Rows from block 2 of the text encoder of a small text-conditioned image flow-matching model, named by matrix and row number. Rows with one number belong to one neuron. Each number is 128 + 24 x the weight over its row's rms, rounded and kept within 0 to 255. All counts start at 0. After the name is the row's rms in percent of the matrix's.
After each neuron's rows are labels from the 100 texts, of 14848, where the neuron reaches its highest value: "fires on" is the input token at the peak. Only what is clearly more common there than usual is listed. The data: regions of photos with short descriptions (Visual Genome).
# fc1: MLP up (text_encoder.blocks.2.mlp.fc1.weight, 576x192), inputs 0-95
# fc2: MLP down (text_encoder.blocks.2.mlp.fc2.weight, 192x576, transposed), outputs 0-95

fc1.315 048 [124  86 147 157 162 140 162 154 119 133 150 152  96 168 102  66 141 149 166 114 114 136 171 130 112 121 139 141 127 116 104 173 152 136 143 112 167 114 139 151 156  76 119 127 105 173 135 143 116 119 157 159 135 122 163 119 128 148 117  79 132 104  96 112 155 113 128 128 195 130 109 143 150 142  93 109 118 166 142 126 120 104 140 160 135 169 113 150 124 102  79 119 122 150 131 122]
fc2.315 049 [146 186 105 115  89 103 101  94 131 130 132 112 141  80 154 181 116 120  83 145 149 146  79 141 133 140 127 127 152 133 135  83 114 117  95 156 103 130 115 114 131 167 124 157 147 101  83 104 127 150 135 117 153 134 107 128 116 121 162 181 127 124 133 126 121 145 150 131  84 118 136 118 105 121 167 121 156 121 106 132 127 168 121 102 116  84 136 114 145 127 159 131 129 110 151 122]
fires on: "a"; "bottle"; "drink"; "office"

fc1.149 063 [108 127 119 129 108 129 172  91 222 111 107 144 102 163 114 136 132 164 107 118  87  94  89  86 103 156 129 145 120 116 128  89 118  99 118 130  97 145 115  81 141 121  73 129 129 127 145 101 126 131 123 103 122 162 153 163 148 128  57 141 165 129 107 178 119 118 102 113 141 112 126 124 126 167 149 113 141 115 138 115 139 100 108 114  99 139 119 134 152 148 120 119 162 179 122 136]
fc2.149 057 [155 128 159  94 120 161  99 144  75 114 161 106 128  91 137 100 128  87 118 151 146 174 134 146 151 123 139 119 136 109 121 154 130 152 138 124 118 112 106 170 130 134 164 125 109 138 111 158 114 152 157 168 145 104  79  96  77 122 174 109 111 126 144  92 142 118 152 132 130 131 118 142 139  91 118 131 111 175 134 161 138 155 139 123 161 124 135 120 113 118 140 149 125 112 126 124]
fires on: "with"; "inside"; "three"

fc1.353 056 [140 148 109  84 156 126 151  96  93 130 112 144 127 162  93 109 134 124 167 108 133 113 148 120 118 119 118 105 125  95 119 132 125  91 139 131 108 122 148 152 110 141 172 138 116 184 109 154 117 138 104 169 146 207 165 132 155 125 129 127 133 111 122 139 127  85 125 152 102 124 154 131 152 181 146  97 131 142 123 109 131 158 175  95 137 134 104 123 122 111  94 109  69 165 132 142]
fc2.353 058 [124 113 142 176 115 120  86 140 153 116 126 140 115 102 155 135 148 127 106 156 124 156 122 126 172 133 159 139 124 157 128  69 121 189 103 113 120 143 101  95 140 136  95 132 121  76 118 120 127 123 154 116 115  62  86 142 124 125 100 145 153 117 140  98 132 153 139 122 149 147 126 132  97  83 110 159 155 133 152 138 113 102  79 162  92 116 141 119 131 180 152 151 171 126  91 100]
fires on: "down"; "across"; "right"

fc1.276 078 [160 110 134 153 108 121 142 123 125  98 108 129 123 151 144 161  84 109 173 108  94 133  81 138  91 145 131 155 143 145 111 100 128 124 119 126 129  99 203 151 156 149 178 183  96 170 107 162 105 138 169 194 104 145 121 117 119 146 133 161 137  84 127 143 137 154 124 115 108 133 118 141 112 119 137 123 128 129  98  86 120 161 114 143 108  94 134 126  98 150  99  99 108 147 148 106]
fc2.276 070 [106 151 113 134 119 134  86 145 130 161 169 128 132 105 138  88 148 163  85 150 145 108 145 114 145 123  98  91 154  95 146 118 154 123 119 124 138 144  73 105  94 116  87  95 147 129 142  82 156 116  75  63 129 126  99 111 153 100 110 106 118 156 138 107 133 101 116 121 131 142 146 155 128 166 132 125 140 145 157 151 119 114 142 117 129 148 140 131 123 129 169 170 135 110 110 153]
fires on: "down"; "up"; "end"

fc1.135 131 [154  76 140 124 165  91 145 129  91 138 159 115 101 121 102 127 131 129 127 136 118 120 117 118 117 176 156 151 119 125 129  94 110  78 132 154 126  92  86 142 169 126 139  80 102 132  89 126  96 137  90 132 119 148 162 110 172 102 158 144 150 115  75 113 156 164 136 122 147 103 152 136 117 126 125 158 126 127  99  81 108 102 119 134 167 142 128 152 123 137 116 147 131 147 163 111]
fc2.135 134 [100 165 109 133  97 126 125 103 126  96 126 122 171 124 178 111  98 147 127 150 148 121 164  72 124 142 131 113 125 176 133 165 131 168 151 146 102 134 155  98  95 139 159 200 155  64 118  83 131  78 107 109 127 157 115 140  98 142 143 108 133 132 177 104 149 154  90 171 145 163 112 107 121 117 153 103 140 114 107 191 119 188 113 123 125 136 148 100 130 122  77 118  91  98 128  95]
fires on: "in"; "right"

fc1.451 062 [149  98 108 160  78 136 125 129 170 125  97 127 122 134 180  87 107 131 125 101 102 131 101 100 153 111 100 156 117  90 144  89 129 110 125 155  98 141  92 140 109 138  93 148 129 123 142 158 136 129 158 159 142 132 123 152 175 159 135 171 108  80 129 118 111 125  91 126 202  95 118 125 107 116 123 127 149 118 143 112  96 146 148 130 115 116 149 140 112 112 103 129 125 166 111 171]
fc2.451 056 [121 154 160  88 149 127 140 137 111 112 161 123 141 129  97 191 154 125 111 161 167 126 120 152 147 119 152 125 141 130  92 181 154 168 127 114 164 105 166 105 151 113 169 116 129 158 127 124 113 156  95 116 114 144 114 106  96 119 118  79 150 192 100 118 120 125 142 126  73 157 130 131 137 157 122 120  92 161 125  98 159 121  99 107 119 124 110 130 165 156 160 130 120 101 169 117]
fires on: "down"; "fire"

fc1.314 137 [145 137 111 147 109 100 119  48 145 138 134 144  68  96 151 142 106 138 147 133 110 140 131 118 113 121  87  78 142 114 173 159 109 130 106 171 119  80 140 172 135  83 111  89 115 138 127 160 137 114 109 116 144 132 197 100 129 143 138 114 104 123  73 122 129 135 132 135 166 122  83 128 137  98 113 153  66 159 147 106 138 129 193 131 135 134 148  90 104 145 120 114 160  98 135 123]
fc2.314 132 [116 120 119  97 130 119 142 119 141 120 170 107 178 131 120 158 177 116 126 130 136 111 105 143 129 137 148 118 128 147  90 132 113 155 145 160 159  98 154  90  86 148 136 149 131 116 146 127 165 178 139 132  84  90  94 130 160 102 131 140 182 117 179 109 140 121 150 132 125 155 138  87 128 122 125  62 141 140 170 184 100 137  72 147 142 102 129 131 142 131 121 153  79 138 108 116]
fires on: "on"

fc1.126 061 [128 137  65 123 140 149 124 101 130 139 153 157 134 123 136 114 160 112 154 154 166 159 160 136  95 130 157  94 128 162 116 154 123 160 112 163 150  89 149 152 161 133 172 127 115 106 130  85  89 173 125 130 120 145 125 147 137  99 153 132 158 145 148 162 145 106 131  99 151 102 130  96 151 140 110 115 113 138 164 164 102 164 126 147 145 152 149 145 140 132 152 156 102  97 146 106]
fc2.126 052 [155 130 181 155 124  96 112 163  99 135  90 103 108 123 146 155  74 154  99 116  92 107  89 133 157 128  93 122 109 110 120 123 103 114 130 101 116 151 107 123 123 125  82 142 118 141 119 146 119  88 150 115 146 136 130 108 119 153 130  94  92 106 108 128 137 174 138 141 125 138 138 153 125 119 129 143 149 121 126 115 162 131 140 143 116  93 108 125 120 107 129  84 156 145 102 115]
fires on: "on"; "for"; "handle"; "middle"

fc1.292 142 [155 114 114 183 120 152 115 112 118 184 146 119 132 145 136 109 122 128 182 118  99 157 100 103  93 117 103 133 157 165 149 145  95 115 117  90  97 164 120 110 124 133 114 109 148 160 105 127 123 112 126 170 130 169 179  74 130 100 147 111 118  87 125 133 110 147 121 139 157 166  96 136 142 110  89 158 114 140 102 124  99 120 126 167 119 105 110 103 119 144 141 128 172 158 123 126]
fc2.292 152 [115 161 111  91 127  53 174 121 147 136 107 117 111 119 148 152 121  89 103 144 130 116 134 136 119 127 123  88 155 101 112 126 107 151 161 133 133 126 176  79 104  97 107 122 101 131 167 144 134 118 111 108 132 106 111 172 103 141 110 135 153 147 131 152 151 127 160 121 105 138 141 106 141 110 146 129 147 151 137 160 104 145 119 132 163 148 136  98 133 123 118 137 113  81 133 150]
fires on: "inside"

fc1.143 091 [ 87 127 149 134 133 114 104 140 137 133 126 134 106 136 114 159 150 131 136 139 143  98 154 141 162 138 125 118 100 136 146 110 103 121 127 109 143 183 100  93 107 156 133 117 104 110  93 128 134 139  72 113 141 159 154 119 103 132 139 131 168  96 117 120 114 161 145 141 127 161 100 102 116  97 102 128 112 135 100 121 129 160 137 129  92 117 116 124 121  95 174  84 120  95 105  72]
fc2.143 092 [145 125 121 105  98  84 129 133 149 138 120 132 166 130 152  64 114 131 114 101 139 182 103 111  93  95 138 135 175 149 107 158 173 130 105 153 143  80 131 149 144  93 141 160 140 163 183 150 125 123 112 117 123 100  93 130 141 116 124 118 130 157 151 127 109 116 114 115 133  96 159 162 142 167 116 141 142 136 167 152 120 101 120 109 126 125 168 126 156 151  93 142 142 138 157 189]
fires on: "wearing"

fc1.242 136 [114 114 126 134 106 143 151 111 114 147 108 165  61 117 155 180 134 126 143 129 153 139 127 123 109 185 109 101 101 163 137 136 132  90 140 103 104 157 109 125 113 128  94 141  88 149 151 155 127 154 150 109 125 149 116 106 112 100 105 150 110 100 101 131 122 150 158  85 128 155 132 147 138 130 144 100 170 121 126 143 136 115 126 136 100  87 145  98 129 127  99 120  99  96 129 115]
fc2.242 136 [117 146 147 137 145 106 168 117 131 108 136  77 150 136 140  95 123 136 144 136 124 133 121 106 136 104 129 139 148 140 105 113 126 150 142 154 113 108 136 146 162 109 120 141 137 105 115 157  97  88 103 147 100 124 138 103 152 157 159  77 135 143 142 133 104 140 156 120  80  95  98  95 169 115 122 157 144 125 113 122 119 149 164 110 104 159 112 162 115 121 148 141 162 160 114 138]
fires on: "inside"

fc1.211 054 [150 113 114 138  72 173 147 122 139 163  91 119 145 164 124 147 149 118 120 134 140  90 161  94 125  96 114 117 129  93  70 141 129 183 152 112 141 116 125 132 152 128  85  98 184 100 162 144 131 165 127 122 122 164  99  96 129 118  97 163 127 103 131 126 124  87  99 103 175 105 126 129 142 105 153  93 104 103 124 179 133 117 100 112 114 141 114 112 145 119 135 148 156 154  99 125]
fc2.211 052 [112 124 135  95 177  94 117 146 114 116 154 122 130  86 136 107 142 154 122 134 117 167  77 149 157 148 122 135 148 174 151 114 148  96  99 119 120 142 111 116  96 120 166 142  71 153 109 121 100 125 117 115 141  96 135 151  98 114 139  86 124 153 125 114 159 142 135 121 116 121 121 132 128 120  78 186 141 134 153 113 111 117 137 101 134 118 154 152 134 156 100 129 144 106 150 127]
fires on: "wearing"

fc1.530 108 [135 109 106  91  97 139  98 146 143 118 135 142 147 152 140 105 141 110 108 167 115  94 109  74 136 143 125 117 156 134 123 113 121  94 128  90 105 133  82  92 109 149 152 178 141 134 159 145 106 121 148 130 118 128 115 133 120  96 138  99 156  90 117 149 109 151  92 120 130 100 151 128 108 118 140 140 156  85 118 125 138 130 131 159 160 118 151 111 153 111 108 122 140 144 119 157]
fc2.530 100 [126 145 187 149 159  85 148 114 125 105 154 108 122 142 131 108 107 134 144 105 115 160 133 156 112 120 162 134  81 132 126 146 140 153 148 145 138 145 155 140 127 103 128 104 117 130 115 104 145 150 109 139 119 135 142 112 118 144 135 142 103 155 160 109 138 128 139 124 128 110  80 130 151 124 110 112 122 158 125 158 131 143 140 108 109 152 113 173  89 137 127 130 107 109 139  85]
fires on: "down"; "to"; "bottom"; "in"

fc1.461 122 [125  96  91 119 135 157 137 159 121 141 120 120 128 123 117 148 154 133 139 152 146 146 139 154  91 123 135  96 101 130 101 147 161 158 102 155 129 125 158 158 147  99 122 124 112 152 144 159 122 132 171 126  78  99 149  91 102 142 122  86 139 148 114 137 166 141 184 107 149 147 119 140 141 132 160  91 105 171 183 132 103 165 153 107 144  99 171 129 119 124 157 186 138  91 139 145]
fc2.461 139 [134 138 118 162 107 100 132 109 120 110 115 151  91 136 125 128 100 129 145 148 131 109 107 133 147 101 117 152 152 145 150 115 188 119 122 115 146 123 116 130 102 141 133 169  86 136 149 114 124 142 115 200 166 146  90 133 171 115 108 115  96  86 127  94  98 107  66 124 119 109 115 105 138 128 141 179 154 139 113 124 103 126 122 164 161 153  93 122 130 119 128 108 138 129 115 140]
fires on: "on"

fc1.506 099 [126  89 128  99 123  91 128 168 149 128 124 111  86 119  98 118 119 167 123 139 121 118 101 121 107 126 127 102 109 147 120 142  96 103 157 100 126 101 124 150 138 136 100 139 163 125 156 147 148  93 127 159 111  75 164 127  95 108 143 136 163 190 119 148 135 139 107 122 100 133 167 144 138 115 173 108 108 147 125 101  68 105 143 109 120  86 162 142 129 137 125 111 143 121 126 122]
fc2.506 096 [ 98 156 146 149 127 132 124 123  87 144 137 142 156 115 108 132 127 108 142 107 134 129 166  92 139 144 125 130 162 101 155 138 152 129 139 157 166 149 139 109 126 106 146 136  99 130 119 114 128 125  95 140 114 141 106 166 156 127 116 110 108  68  99 138 131 122 131  89 135 118 114  99 102 153 115 127 101 124 143 180 227 151 138 140 135 155 109 114 149 108 145 155 107 133 125 122]
fires on: "wearing"; "very"; "in"

fc1.470 075 [151 134 117 142  99 132 112 155 102 120 139 139 117 176 105 110 110 132 100 152 139  94 139 135 135 144  86 153 127  98 138 177 155 105 157 125  66 141  93 114 121 153 169 143 134 138 179 149 126 143 158 148  75 136 108 144  98 112 109 135 125 171 115 171 107 135 156  80  79 155 110 104 170 111 168  85 110 135 141 107 121 100 165 122 110 132 116 154  95 103 125 158 125 148 140 140]
fc2.470 072 [108 175 119 107 164 110 152 120 137 118 107 153 150  67 124 156 134 127 140 117 116 150 116 122 143 118 171 129 110 168 128  85  68 144 120 140 178  95 151 151 102 106 114 157 131 115 107 117 125 138  88 129 176 164 159 145 141 156 114 123  95 108 154  82 170 114  80 161 129 103 150 111 108 138  93 157 142 110 111 114 144 164 112 143 136 142 131 119 166 133 131  87 139 111 135 102]
fires on: "wearing"

fc1.384 146 [137 133 120 172 125 129 141  86 131 121 112 115 149 140 190 127 177 174  98 152 100 157  92 142  82 119 108  87  99 161 143 173  95 136 160 158  92 122 138 137 125 121 123 133 123 141 112 137 100 126 154 106 138 127 143 176 127 160 150 121 126 113  77 100 120 170 134 155 198 122 102 127 154 130 135  95 142 144 115 109 105 127  97 131 111 110 128 136 151 157 147 118 132 124 125 134]
fc2.384 158 [105 168 127  87 106  52 126 120 108 130 127  74 105 157 115  87 140 143 169 113 133 130 144 155 145 139 126 148 105 107 153  70  91 130 103  96 120 147  96 122 179 160 123 149 175 158 118 138 148 130 159  97 114 115  99 130 119 118 136 111 119 135 105 104 158 128 141 116 101 109 136 127  98 122  97 164 149 110 144 137 105 118 108 125 123 119 180 126 140 103 101 150 111 119 150 149]
fires on: "inside"; "that"; "around"

fc1.153 059 [135 120 127 138 138 152 142 146 172 128 127 171  97 185 127 160 171 193 138 155  87  96 131 114 133 105 136 111 144 140 107 156 132 117 134 116  95 106  95 137 105 136 135 105 140 160 133 131 124 140  99 119 118 152 135 167 184 119 135 117 145 122 112 140 156 107 108 133 145 132  98 113 118 120 109 117 145 115 105 160 123  57 168 111 146 149 105 113 119 130 132 113 118 143 101 128]
fc2.153 054 [101 150 144 116 147  87 105 114 103 133 154 103 159  47 114  94 110  65 112 122 167 164 120 131 153 149 143 138 125 121 159  94 118 147 144 161 152 124 153  96 162 106 127 155 122 118 129 109 145 130 162 158 154 129 124  84  51 128 123 109 121 129 102 128  99 156 140 122 107 155 149 151 136 128 134 142 102 143 137 122 138 170  93 109 115 128 146 161 142  97 118 153 149 122 154 104]
fires on: "inside"; "cart"; "bent"

fc1.434 147 [135 111 112 102 109  87 121  73  91 127 133 164 130 129 136 122 112  98 162 136 112 113 163 108 114 200 123 104 117 122 108 130 129  82 110 158 121 152 176 128 108 142 141 148  95 179 124 164 120 127 163  91 120 113 142 113 121 128 110  76 172 122  94 146 163 139 170 112 121 102 138 117 100 108 158 129 139 148  95 103 148 102 124  89 126 134 136 102 140 155 144 159 147 148 145 136]
fc2.434 154 [121 123 131 142 130  80 141 108 103 182 155 111 119 150 165 126  74 102 126 140 141 119 115 117 130  95 152 144 150 160  91 130 128 126 135  92  91 130 133 126 156 133 116 126 137 150 137 146 175  72 151 152 100 149 169 139 167  85 114 131 133 132 108  95  90 112 122 123 122 156  89 142 144 143 126 122 132 137 171 141 137 143 163 164 115 122  98 152 127 111 128 104 142 124 121 151]
fires on: "top"; "up"; "next"

fc1.422 084 [104  99 105 114 155 107 143 180 107 143 136 146 104 149 122 167 145 148 118  95 160 146 131 170 124 150  86 129 130 139 149 127  79 103 149 130 159 128 127  69 158 133 120 118 158 110 104 152 156 124  86 128 103 106 109 121 122  90 135 106 103 124 168 102 118 143 133  89 148 140 144 141 169 141  98 127 152 156  98 110 101 186 116 127 109 126 102  83 128 136 107 114 135  59 142 135]
fc2.422 077 [158 145 156 127 107 125 136 100 124  97 125 116 131 116 135  90 111  90 102 135  99 111 138 119 124 100 194 139 149 140 103 144 149 138  91 135  75 144 124 158 116 119 122 137  90 145 150  99 121 150 150 122 156 140 138 135  88 167 119 161 149 112  86 156 106 125 126 157 110  89  94 122 108 113 173 134  86 120 179 145 151  76 147 142 113 130 184 172 148 117 158 145  86 172 136 146]
fires on: "top"; "next"; "up"

fc1.208 072 [135 127 168  92  97 102 149 107 168 170 120 142  80 157 155 146 124 142 135 132 167 142  96 130 173 124 135 123 118  85 131 104 119 126 112 143  71 151  96 145 123 131 111 120 137 137  79 123 111 122 104 118 128 148 108 118 102 217 105 161 141 144 112  93 139  96 137  82 169  96 133 147 126 123 100  95 139 127 111 137  70 144 143 145 124 151 135 149 119 160 124 111 102 114 129 162]
fc2.208 069 [131 108 110 167 142 102 124 158 100  94 119 104 162 123 126 103  99 127 136 128  75  80 153 136  85 128 130 143 148 158 115 144 162 137 147 129 185 112 149 137 131 130 141 127  95 118 177 133 154 132 153 147 137 118 127 129 140  56 158 106 125  81 101 138 141 135 104 172  94 183 109  99 124 142 175 174 132 154 156 105 182  95 125  96 118 126 122 104 136  96 142 175 133 119 129 112]
fires on: "wearing"; "plastic"

fc1.161 125 [132 122 125 146 110 101 113 132 152 156  91 159 108 136 135  98  95 124 155 136  83 127 143 128 108 138 120 146 136 130 115 159 163  87 171  51 183 116 139 168 148 130 136 135 141 138 144 143 117 137 148 118 121 152 168 105 135 149 121 107 155  84 105 143 135 137 124 104 142 110 155  90 126 111 154 123 125 129 136 124 103 102 148 139 108 118 107 131 120  83 128 125 117 114 142 119]
fc2.161 120 [131  97 144 119 129 102 127 152 157 100 157 119 171 115 138 122 196 111 156 102 145 148 113 106 134 122 134 120 132 103 144 110  71 134  83 152 110 151 150  69 151 110 107 150 117 122 143 121 112 114 112 153 137 131 130 140 149 153 150 108 130 144 127 128 123 113 152 145 117 170 147 148 149 148 105 108 143 133 135 150 122 185 134  78 127  98 126 113 110 141 147 156  97 147 137 139]
fires on: "on"; "in"

fc1.333 120 [108 100 138 133  97 100 110 130 107 112 143 158  88 160 128 159 201 121 119 118 154 143  62 118 218 132 141 125 109 132 128 170 124 135 115 142  70 119  84 119 100 107 129 140 129 161 116 153 164 101 137 122 124 118 142 134  87 154 152 115 166 114 109  94 166 152 128 104 160 141 163 126 173 109 153 128 130 117 120 129 127 132 130 109 148 137 159 141 143 156 120 129 138 122 138  78]
fc2.333 120 [138 143 110 126 144  82 143 137 114 153 111 156 159 112 107 138  62 124 139 148  99 122 178 146  69 159 108 134 127 124 119 102  96  93 129 118 171 108 173 165 169 157 153 125 138 122 137 104 121 177 156 141 164 138 134 123 129 119 131 133 124 176 131 124 120 119 120 161  83 152 101 152  99 117  96 125 165 133 142 153 116 116 139  97 115 115 115 107  82 102 134 128 116 117 109 167]
fires on: "with"; "plastic"

fc1.68 108 [127 137 172 151 169  85 138 104  84 164 193 119 164  88 110 126 126 108 160 146 163 146  90 133 109 127 124 125 123 129  84 117 127  98 122 142 144 120  97 145 117 126 153 125  97 137 119 110 110 123  93 131 146 103 145 141 119 151 167 115 174 158 127  95 151 128  79  94 118  59 146 116 145 137 129 102 121  79 113  79 107 142 149 144 135 129 154  80 127 138 117 143 164 148 133 147]
fc2.68 100 [129  86 106 108  87 130 128 125 188 138  92 100 109 188 149 125 109 159 137 139  73  92 137 144 144 164 147 138  94 132 147 130 129 126 163 101 132 143 139 128 152 136 111 138 153  91 101 152 137 135 123 171 115 148 144 102 173 118  94 147  98 100 102 124  99 127 169 117 151 154 105 149 120  87 116 121 136 170 145 167 152 139 135 122 124  89 122 168  98 136 113 103 111 120 121 117]
fires on: "in"; "on"; "."; "to"

fc1.179 082 [156 138 159 123 106 139 144 119 152 144 159 116 119 105 138 129 101 134 131 142  85 166 101 142 143 127 128 145 138 128  74 132 172 116 108  76  94 111 117 113 176 114  76 122 103 126 154 139  68 131 108 123 163 106 135 147 133 128 104 112 159 118 113 131 180 127 128 125 133 117  83  81 163  83 122 120  55 145 124 141 121 125 120 153 114 180 163 126 167 126 146 116 147 118 115 124]
fc2.179 081 [125 118  87 137 154  83 142 120 138  87  89 119 159 141 124 129 181 135 129 162 165  90 148 131  97 120 129 125 102 131 159 139  92 124 145 176 148 108 142 110 102 125 193 144 143 119 102 113 194 147 137 128 119 123 112 143  91 108 175 122 100 131 134 150  94 119 149 134 141 157 149 155 104 161 141 115 155 150 137 131 131 134 123  83 124  92 121 145 104 114 135 146 109 130 149 121]
fires on: "inside"

fc1.447 111 [122 147 162 139 119 128 142 101 170 157 177 149 145 130 118 137 136 124 151 111 126  93 163 104 169 171  87 111 141 124 132 135  91 127 157 123 134 128 133  90 130 104 112  97 118 192 127 138 155 119 149 116 148  99 148 143 119 153 126 105 110  92 122  96 130 176 126 131 160 132 125 114 164  94 151 121  96 126 135 125 106  84 104 121 148 136 137 130 141 152 134 156  95 200 105 159]
fc2.447 111 [153 105  96 109 141 131 110 156 112 113  97 109 114 165 130 132 115 144  86 124 121 150  96 147  98 124 139 158 140 128  98 121 143 115 138 157 127 160 102 126 132 160 129 102 133  95 114 123 109 140 112 122 138 174  94 101 148 131 120 143 163 151 133 149 107  98 154 144 107 151 100 131  99 157 132 143 151 124 140 145 115 185 159 118  90 102 142 145  95 126 103 111  98  86 109 115]
fires on: "on"; "inside"; "in"

fc1.139 053 [135 151 116 133 134 154 119  94 169 148 109 124 126 129 128 123 163 134 149 163 159 109 113 158 161 112 165 127 174 123  95 138 102 155 152 132  81 108 133  74 137 131  95 114  98 126 152 125 103 172 102 164 159  97 162 144 117  98 140 113 173 121 131 143 123 118 103 113 113 141 146 142 106 125 114 122  96 117  65 140 140 110  78  94 123 126 153 122 130 140 127 109  96 145 114 132]
fc2.139 046 [110 106 146 132 129 142 153 142 123 138 121 129 160  88 134 132 119 136 115  98  90 137 134  99 113 149  85 118 123 133 142 101 157 107  98 123 150 133 116 159 182  91 157 131 172 128  93 150 142  76 114 128 120 140  86 127 138 148 141 114 106 121 125 114 141 102 144 118 136 103 105 138 132 162 105 110 145 115 183 136  98 134 139 153 141 133 124 153 111  87 115 196 148 137 139  92]
fires on: "inside"; "large"

fc1.75 082 [148 106 136 143 152 148 150 126 139 142 126 105 153 144 100 118 136 166 168 113 123 138  96 118 150  91 169 108  92 132 146 114 113 151  70 164 110 118 125 128 175  96 100 146 159 119 146  94 139 143 123 107 159 112 145 146  98 143 132 140 163 144 108 132 130 126  98 113 109 176  81  95  92 121 143 114 139  63 124 141 108 120 129 132 153 134 140 128 141 129 162 140 118 129 135 121]
fc2.75 075 [102 157 132 113  87 183 133 123 134 117  79 139 127 118 131 151 111 102 100  99 138 103 163 162 113 127 122 129 178 134 112 154  92  70 160 131 136 163 152 102  88 171 152 145 109 131 128 163 116 105 136 151 148 155 136  96 136  98  94 133 127 107 115 129 119 122 176 128 144  87 185 164 141 144 104 112 104 147 133 111 134 149 111 110 136 103  88 130 153 124 101  96 133 143 152 127]
fires on: "a"

fc1.365 081 [127 121 155 109 106 118 157 153 114 138  99 115 106 138 131 147 137 143 172 109  79 124 114 137 133 139 135 154 124  99 100 111 128 107  87  74  82 147 130 150 127 128 179 148 160 160 157 136 158 130 147 153 127 114 137 113 151 112 119 154 160  79 131 120 136 129  89 116 141 158 134 159 138 133 157 100  96 142  90  85 106 156 126 147  94  95  87 123 139 137 111 108  94 133 130 144]
fc2.365 070 [132 145 122 129 123 131 103 120 143 140 120 126 154 144 132 113 104 135  93 153 152 142 160 118 127 121 157 113 148 159 155 116 113 136 147 195 151 112 139  95 122 105  72  96 111 117 113 120 111 118 120 114 147 159  93 116 105 129 113 101 103 145 133 143  96 136 149 149 113 111  95 145 125 167  99 160 156 145 141 141 135  75 147 119 149 148 141 130 130 127 135 153 130 139 107 103]
fires on: "down"; "large"

fc1.236 087 [ 67  94  91  82  99 134  97 145 117 131  93  76 153  87 135 115 130  93 137 152  99 129 120 132 114 118 104 170 104 154  87 133 132 116 164  99 117 116 160 185 130 100 131 124 156 146 123 173 113 134 126 127 139 106 121 141 157  86 150 165 131 126 141  91 147 143 132 109 169 133 116 117 107 154 103  87 130 104 133 107 115 179 104 142 106 162 132 121 147 129 127 137 160 151 169 136]
fc2.236 080 [212 131 166 122 150 103 153 130 119 135 143 171 112 170 130 156 145 157 119 104 126 108 128 110 155 115 140  98 136 112 162 113 137 141 106 167 137 120 112  87 119 150 124 124 127 107 112 100 138 152 129 128 114 173  98 163  94 168 100  97 125 126 148 182 114 121 125 134  99 122 136 120 106 108 193 169 104 161 125 140 127 101 151 120 142 104 154 129 135 137 150 128 131  83 112 137]
fires on: "wearing"

fc1.445 050 [ 78 145 100 155 168 144 123 129 123 149 160 145 134 127 136 148 123  87 164 114 156 131 102 118 142 133 178 158 163 125 139 125  95 143 115 123 164 130 110  90  86  98 154 115  90 141 137 112 114 152 127  71 117 121 126 146  93 110 146  99  99  79 131 143 155 113 142  64 154 115 152 112 130 161 153 123 130 131 145 137 184 117 103  62 166  98 156  99 116 127 170 134 121 134 110 133]
fc2.445 044 [182  87 156 118 105 147 118 131 125 101  98 126 119 103 156 117 131 164  87 145  88 137 140 147  94 136  93  95 101 122 127 126 170 111 119 112  76 142 133 177 179 143  83 121 169 131 115 131 124  93 123 174 141 108 131  91 162 130  93 161 156 145 125 143 131 131 103 161 111 131 106 158 120 107 100 138 163 125 114 141  46 144 141 191 108 141 101 140 116 120 107 115 116 124 160 127]
fires on: "green"; "coffee"; "being"; "waiting"

fc1.371 078 [148 141 127  92 120 137 123  93 101 132 148 157 146 133 144  91 160 138 145 162 124 143 160 132 150  96 110  97 115 146 107 169 125 106 118 105 135  96 178 124 138 158 148 150 138 142 108 145 114 118  94 125 157 133 128 162 109 121 143 153 129 129 126  93  96 134 114 157 133 131  86 115 142 107 137  77 106 141 133 144  54 103 163 150 149 146 144  82 188 104 145  95 156 194 122 106]
fc2.371 071 [123 106 108 129 151 118 143 171 151 113 116  88 119 141 128 153  91 149  96 119 116 130  97 144 111 159 143 154 133 119 145  71 129 154 148 146 121 138 103 146  96 105  86 132 132 105 115 122 136 133 139 118 119 141 147  72 127 142 112 117 119 113 143 140 135 145 169 121 119 118 133 142 126 145 137 175 134  90 158 115 208 137 118 137 108 123 134 180  82 152 116 148 107  75 133 166]
fires on: "on"; "different"

fc1.439 151 [130  96  82 109 126 120 140 122 143 179 106 143 128 164 129 157  99 128  84 180 127 138 146 118 134 155  95 133 130 170 120 166 133 116 112 152 128 150 107  93 155 125 134  79  94 119 100 165  98 161 153  76 126 111 158 141 138 136  95 100 160 127 151 132 150 124 146 117 138  94 116 115 131 146 137 115 159 121 114  73 111 161 155 109 116 108 139  82 111 185 141 151 157 150 142 126]
fc2.439 176 [110 130 132 112 161  56 117  99 157 116 138 103 156 113 113  92 156 101 141 125 131 125 135 115 153  85 121 144 116 125 133 101  96 127 111 125 114 154 147 126 106 109 111 100 110 105 139  94 114 139 140 175 142  97 144  97 146 115  96 141 125 129  99 117 104 116 134 104 109 138  97 153 127  86 153 133 134 107 157 175 127 102 142 175 157 108 119 125 104 101 128 133 122 132 140 156]
fires on: "on"; "some"; "these"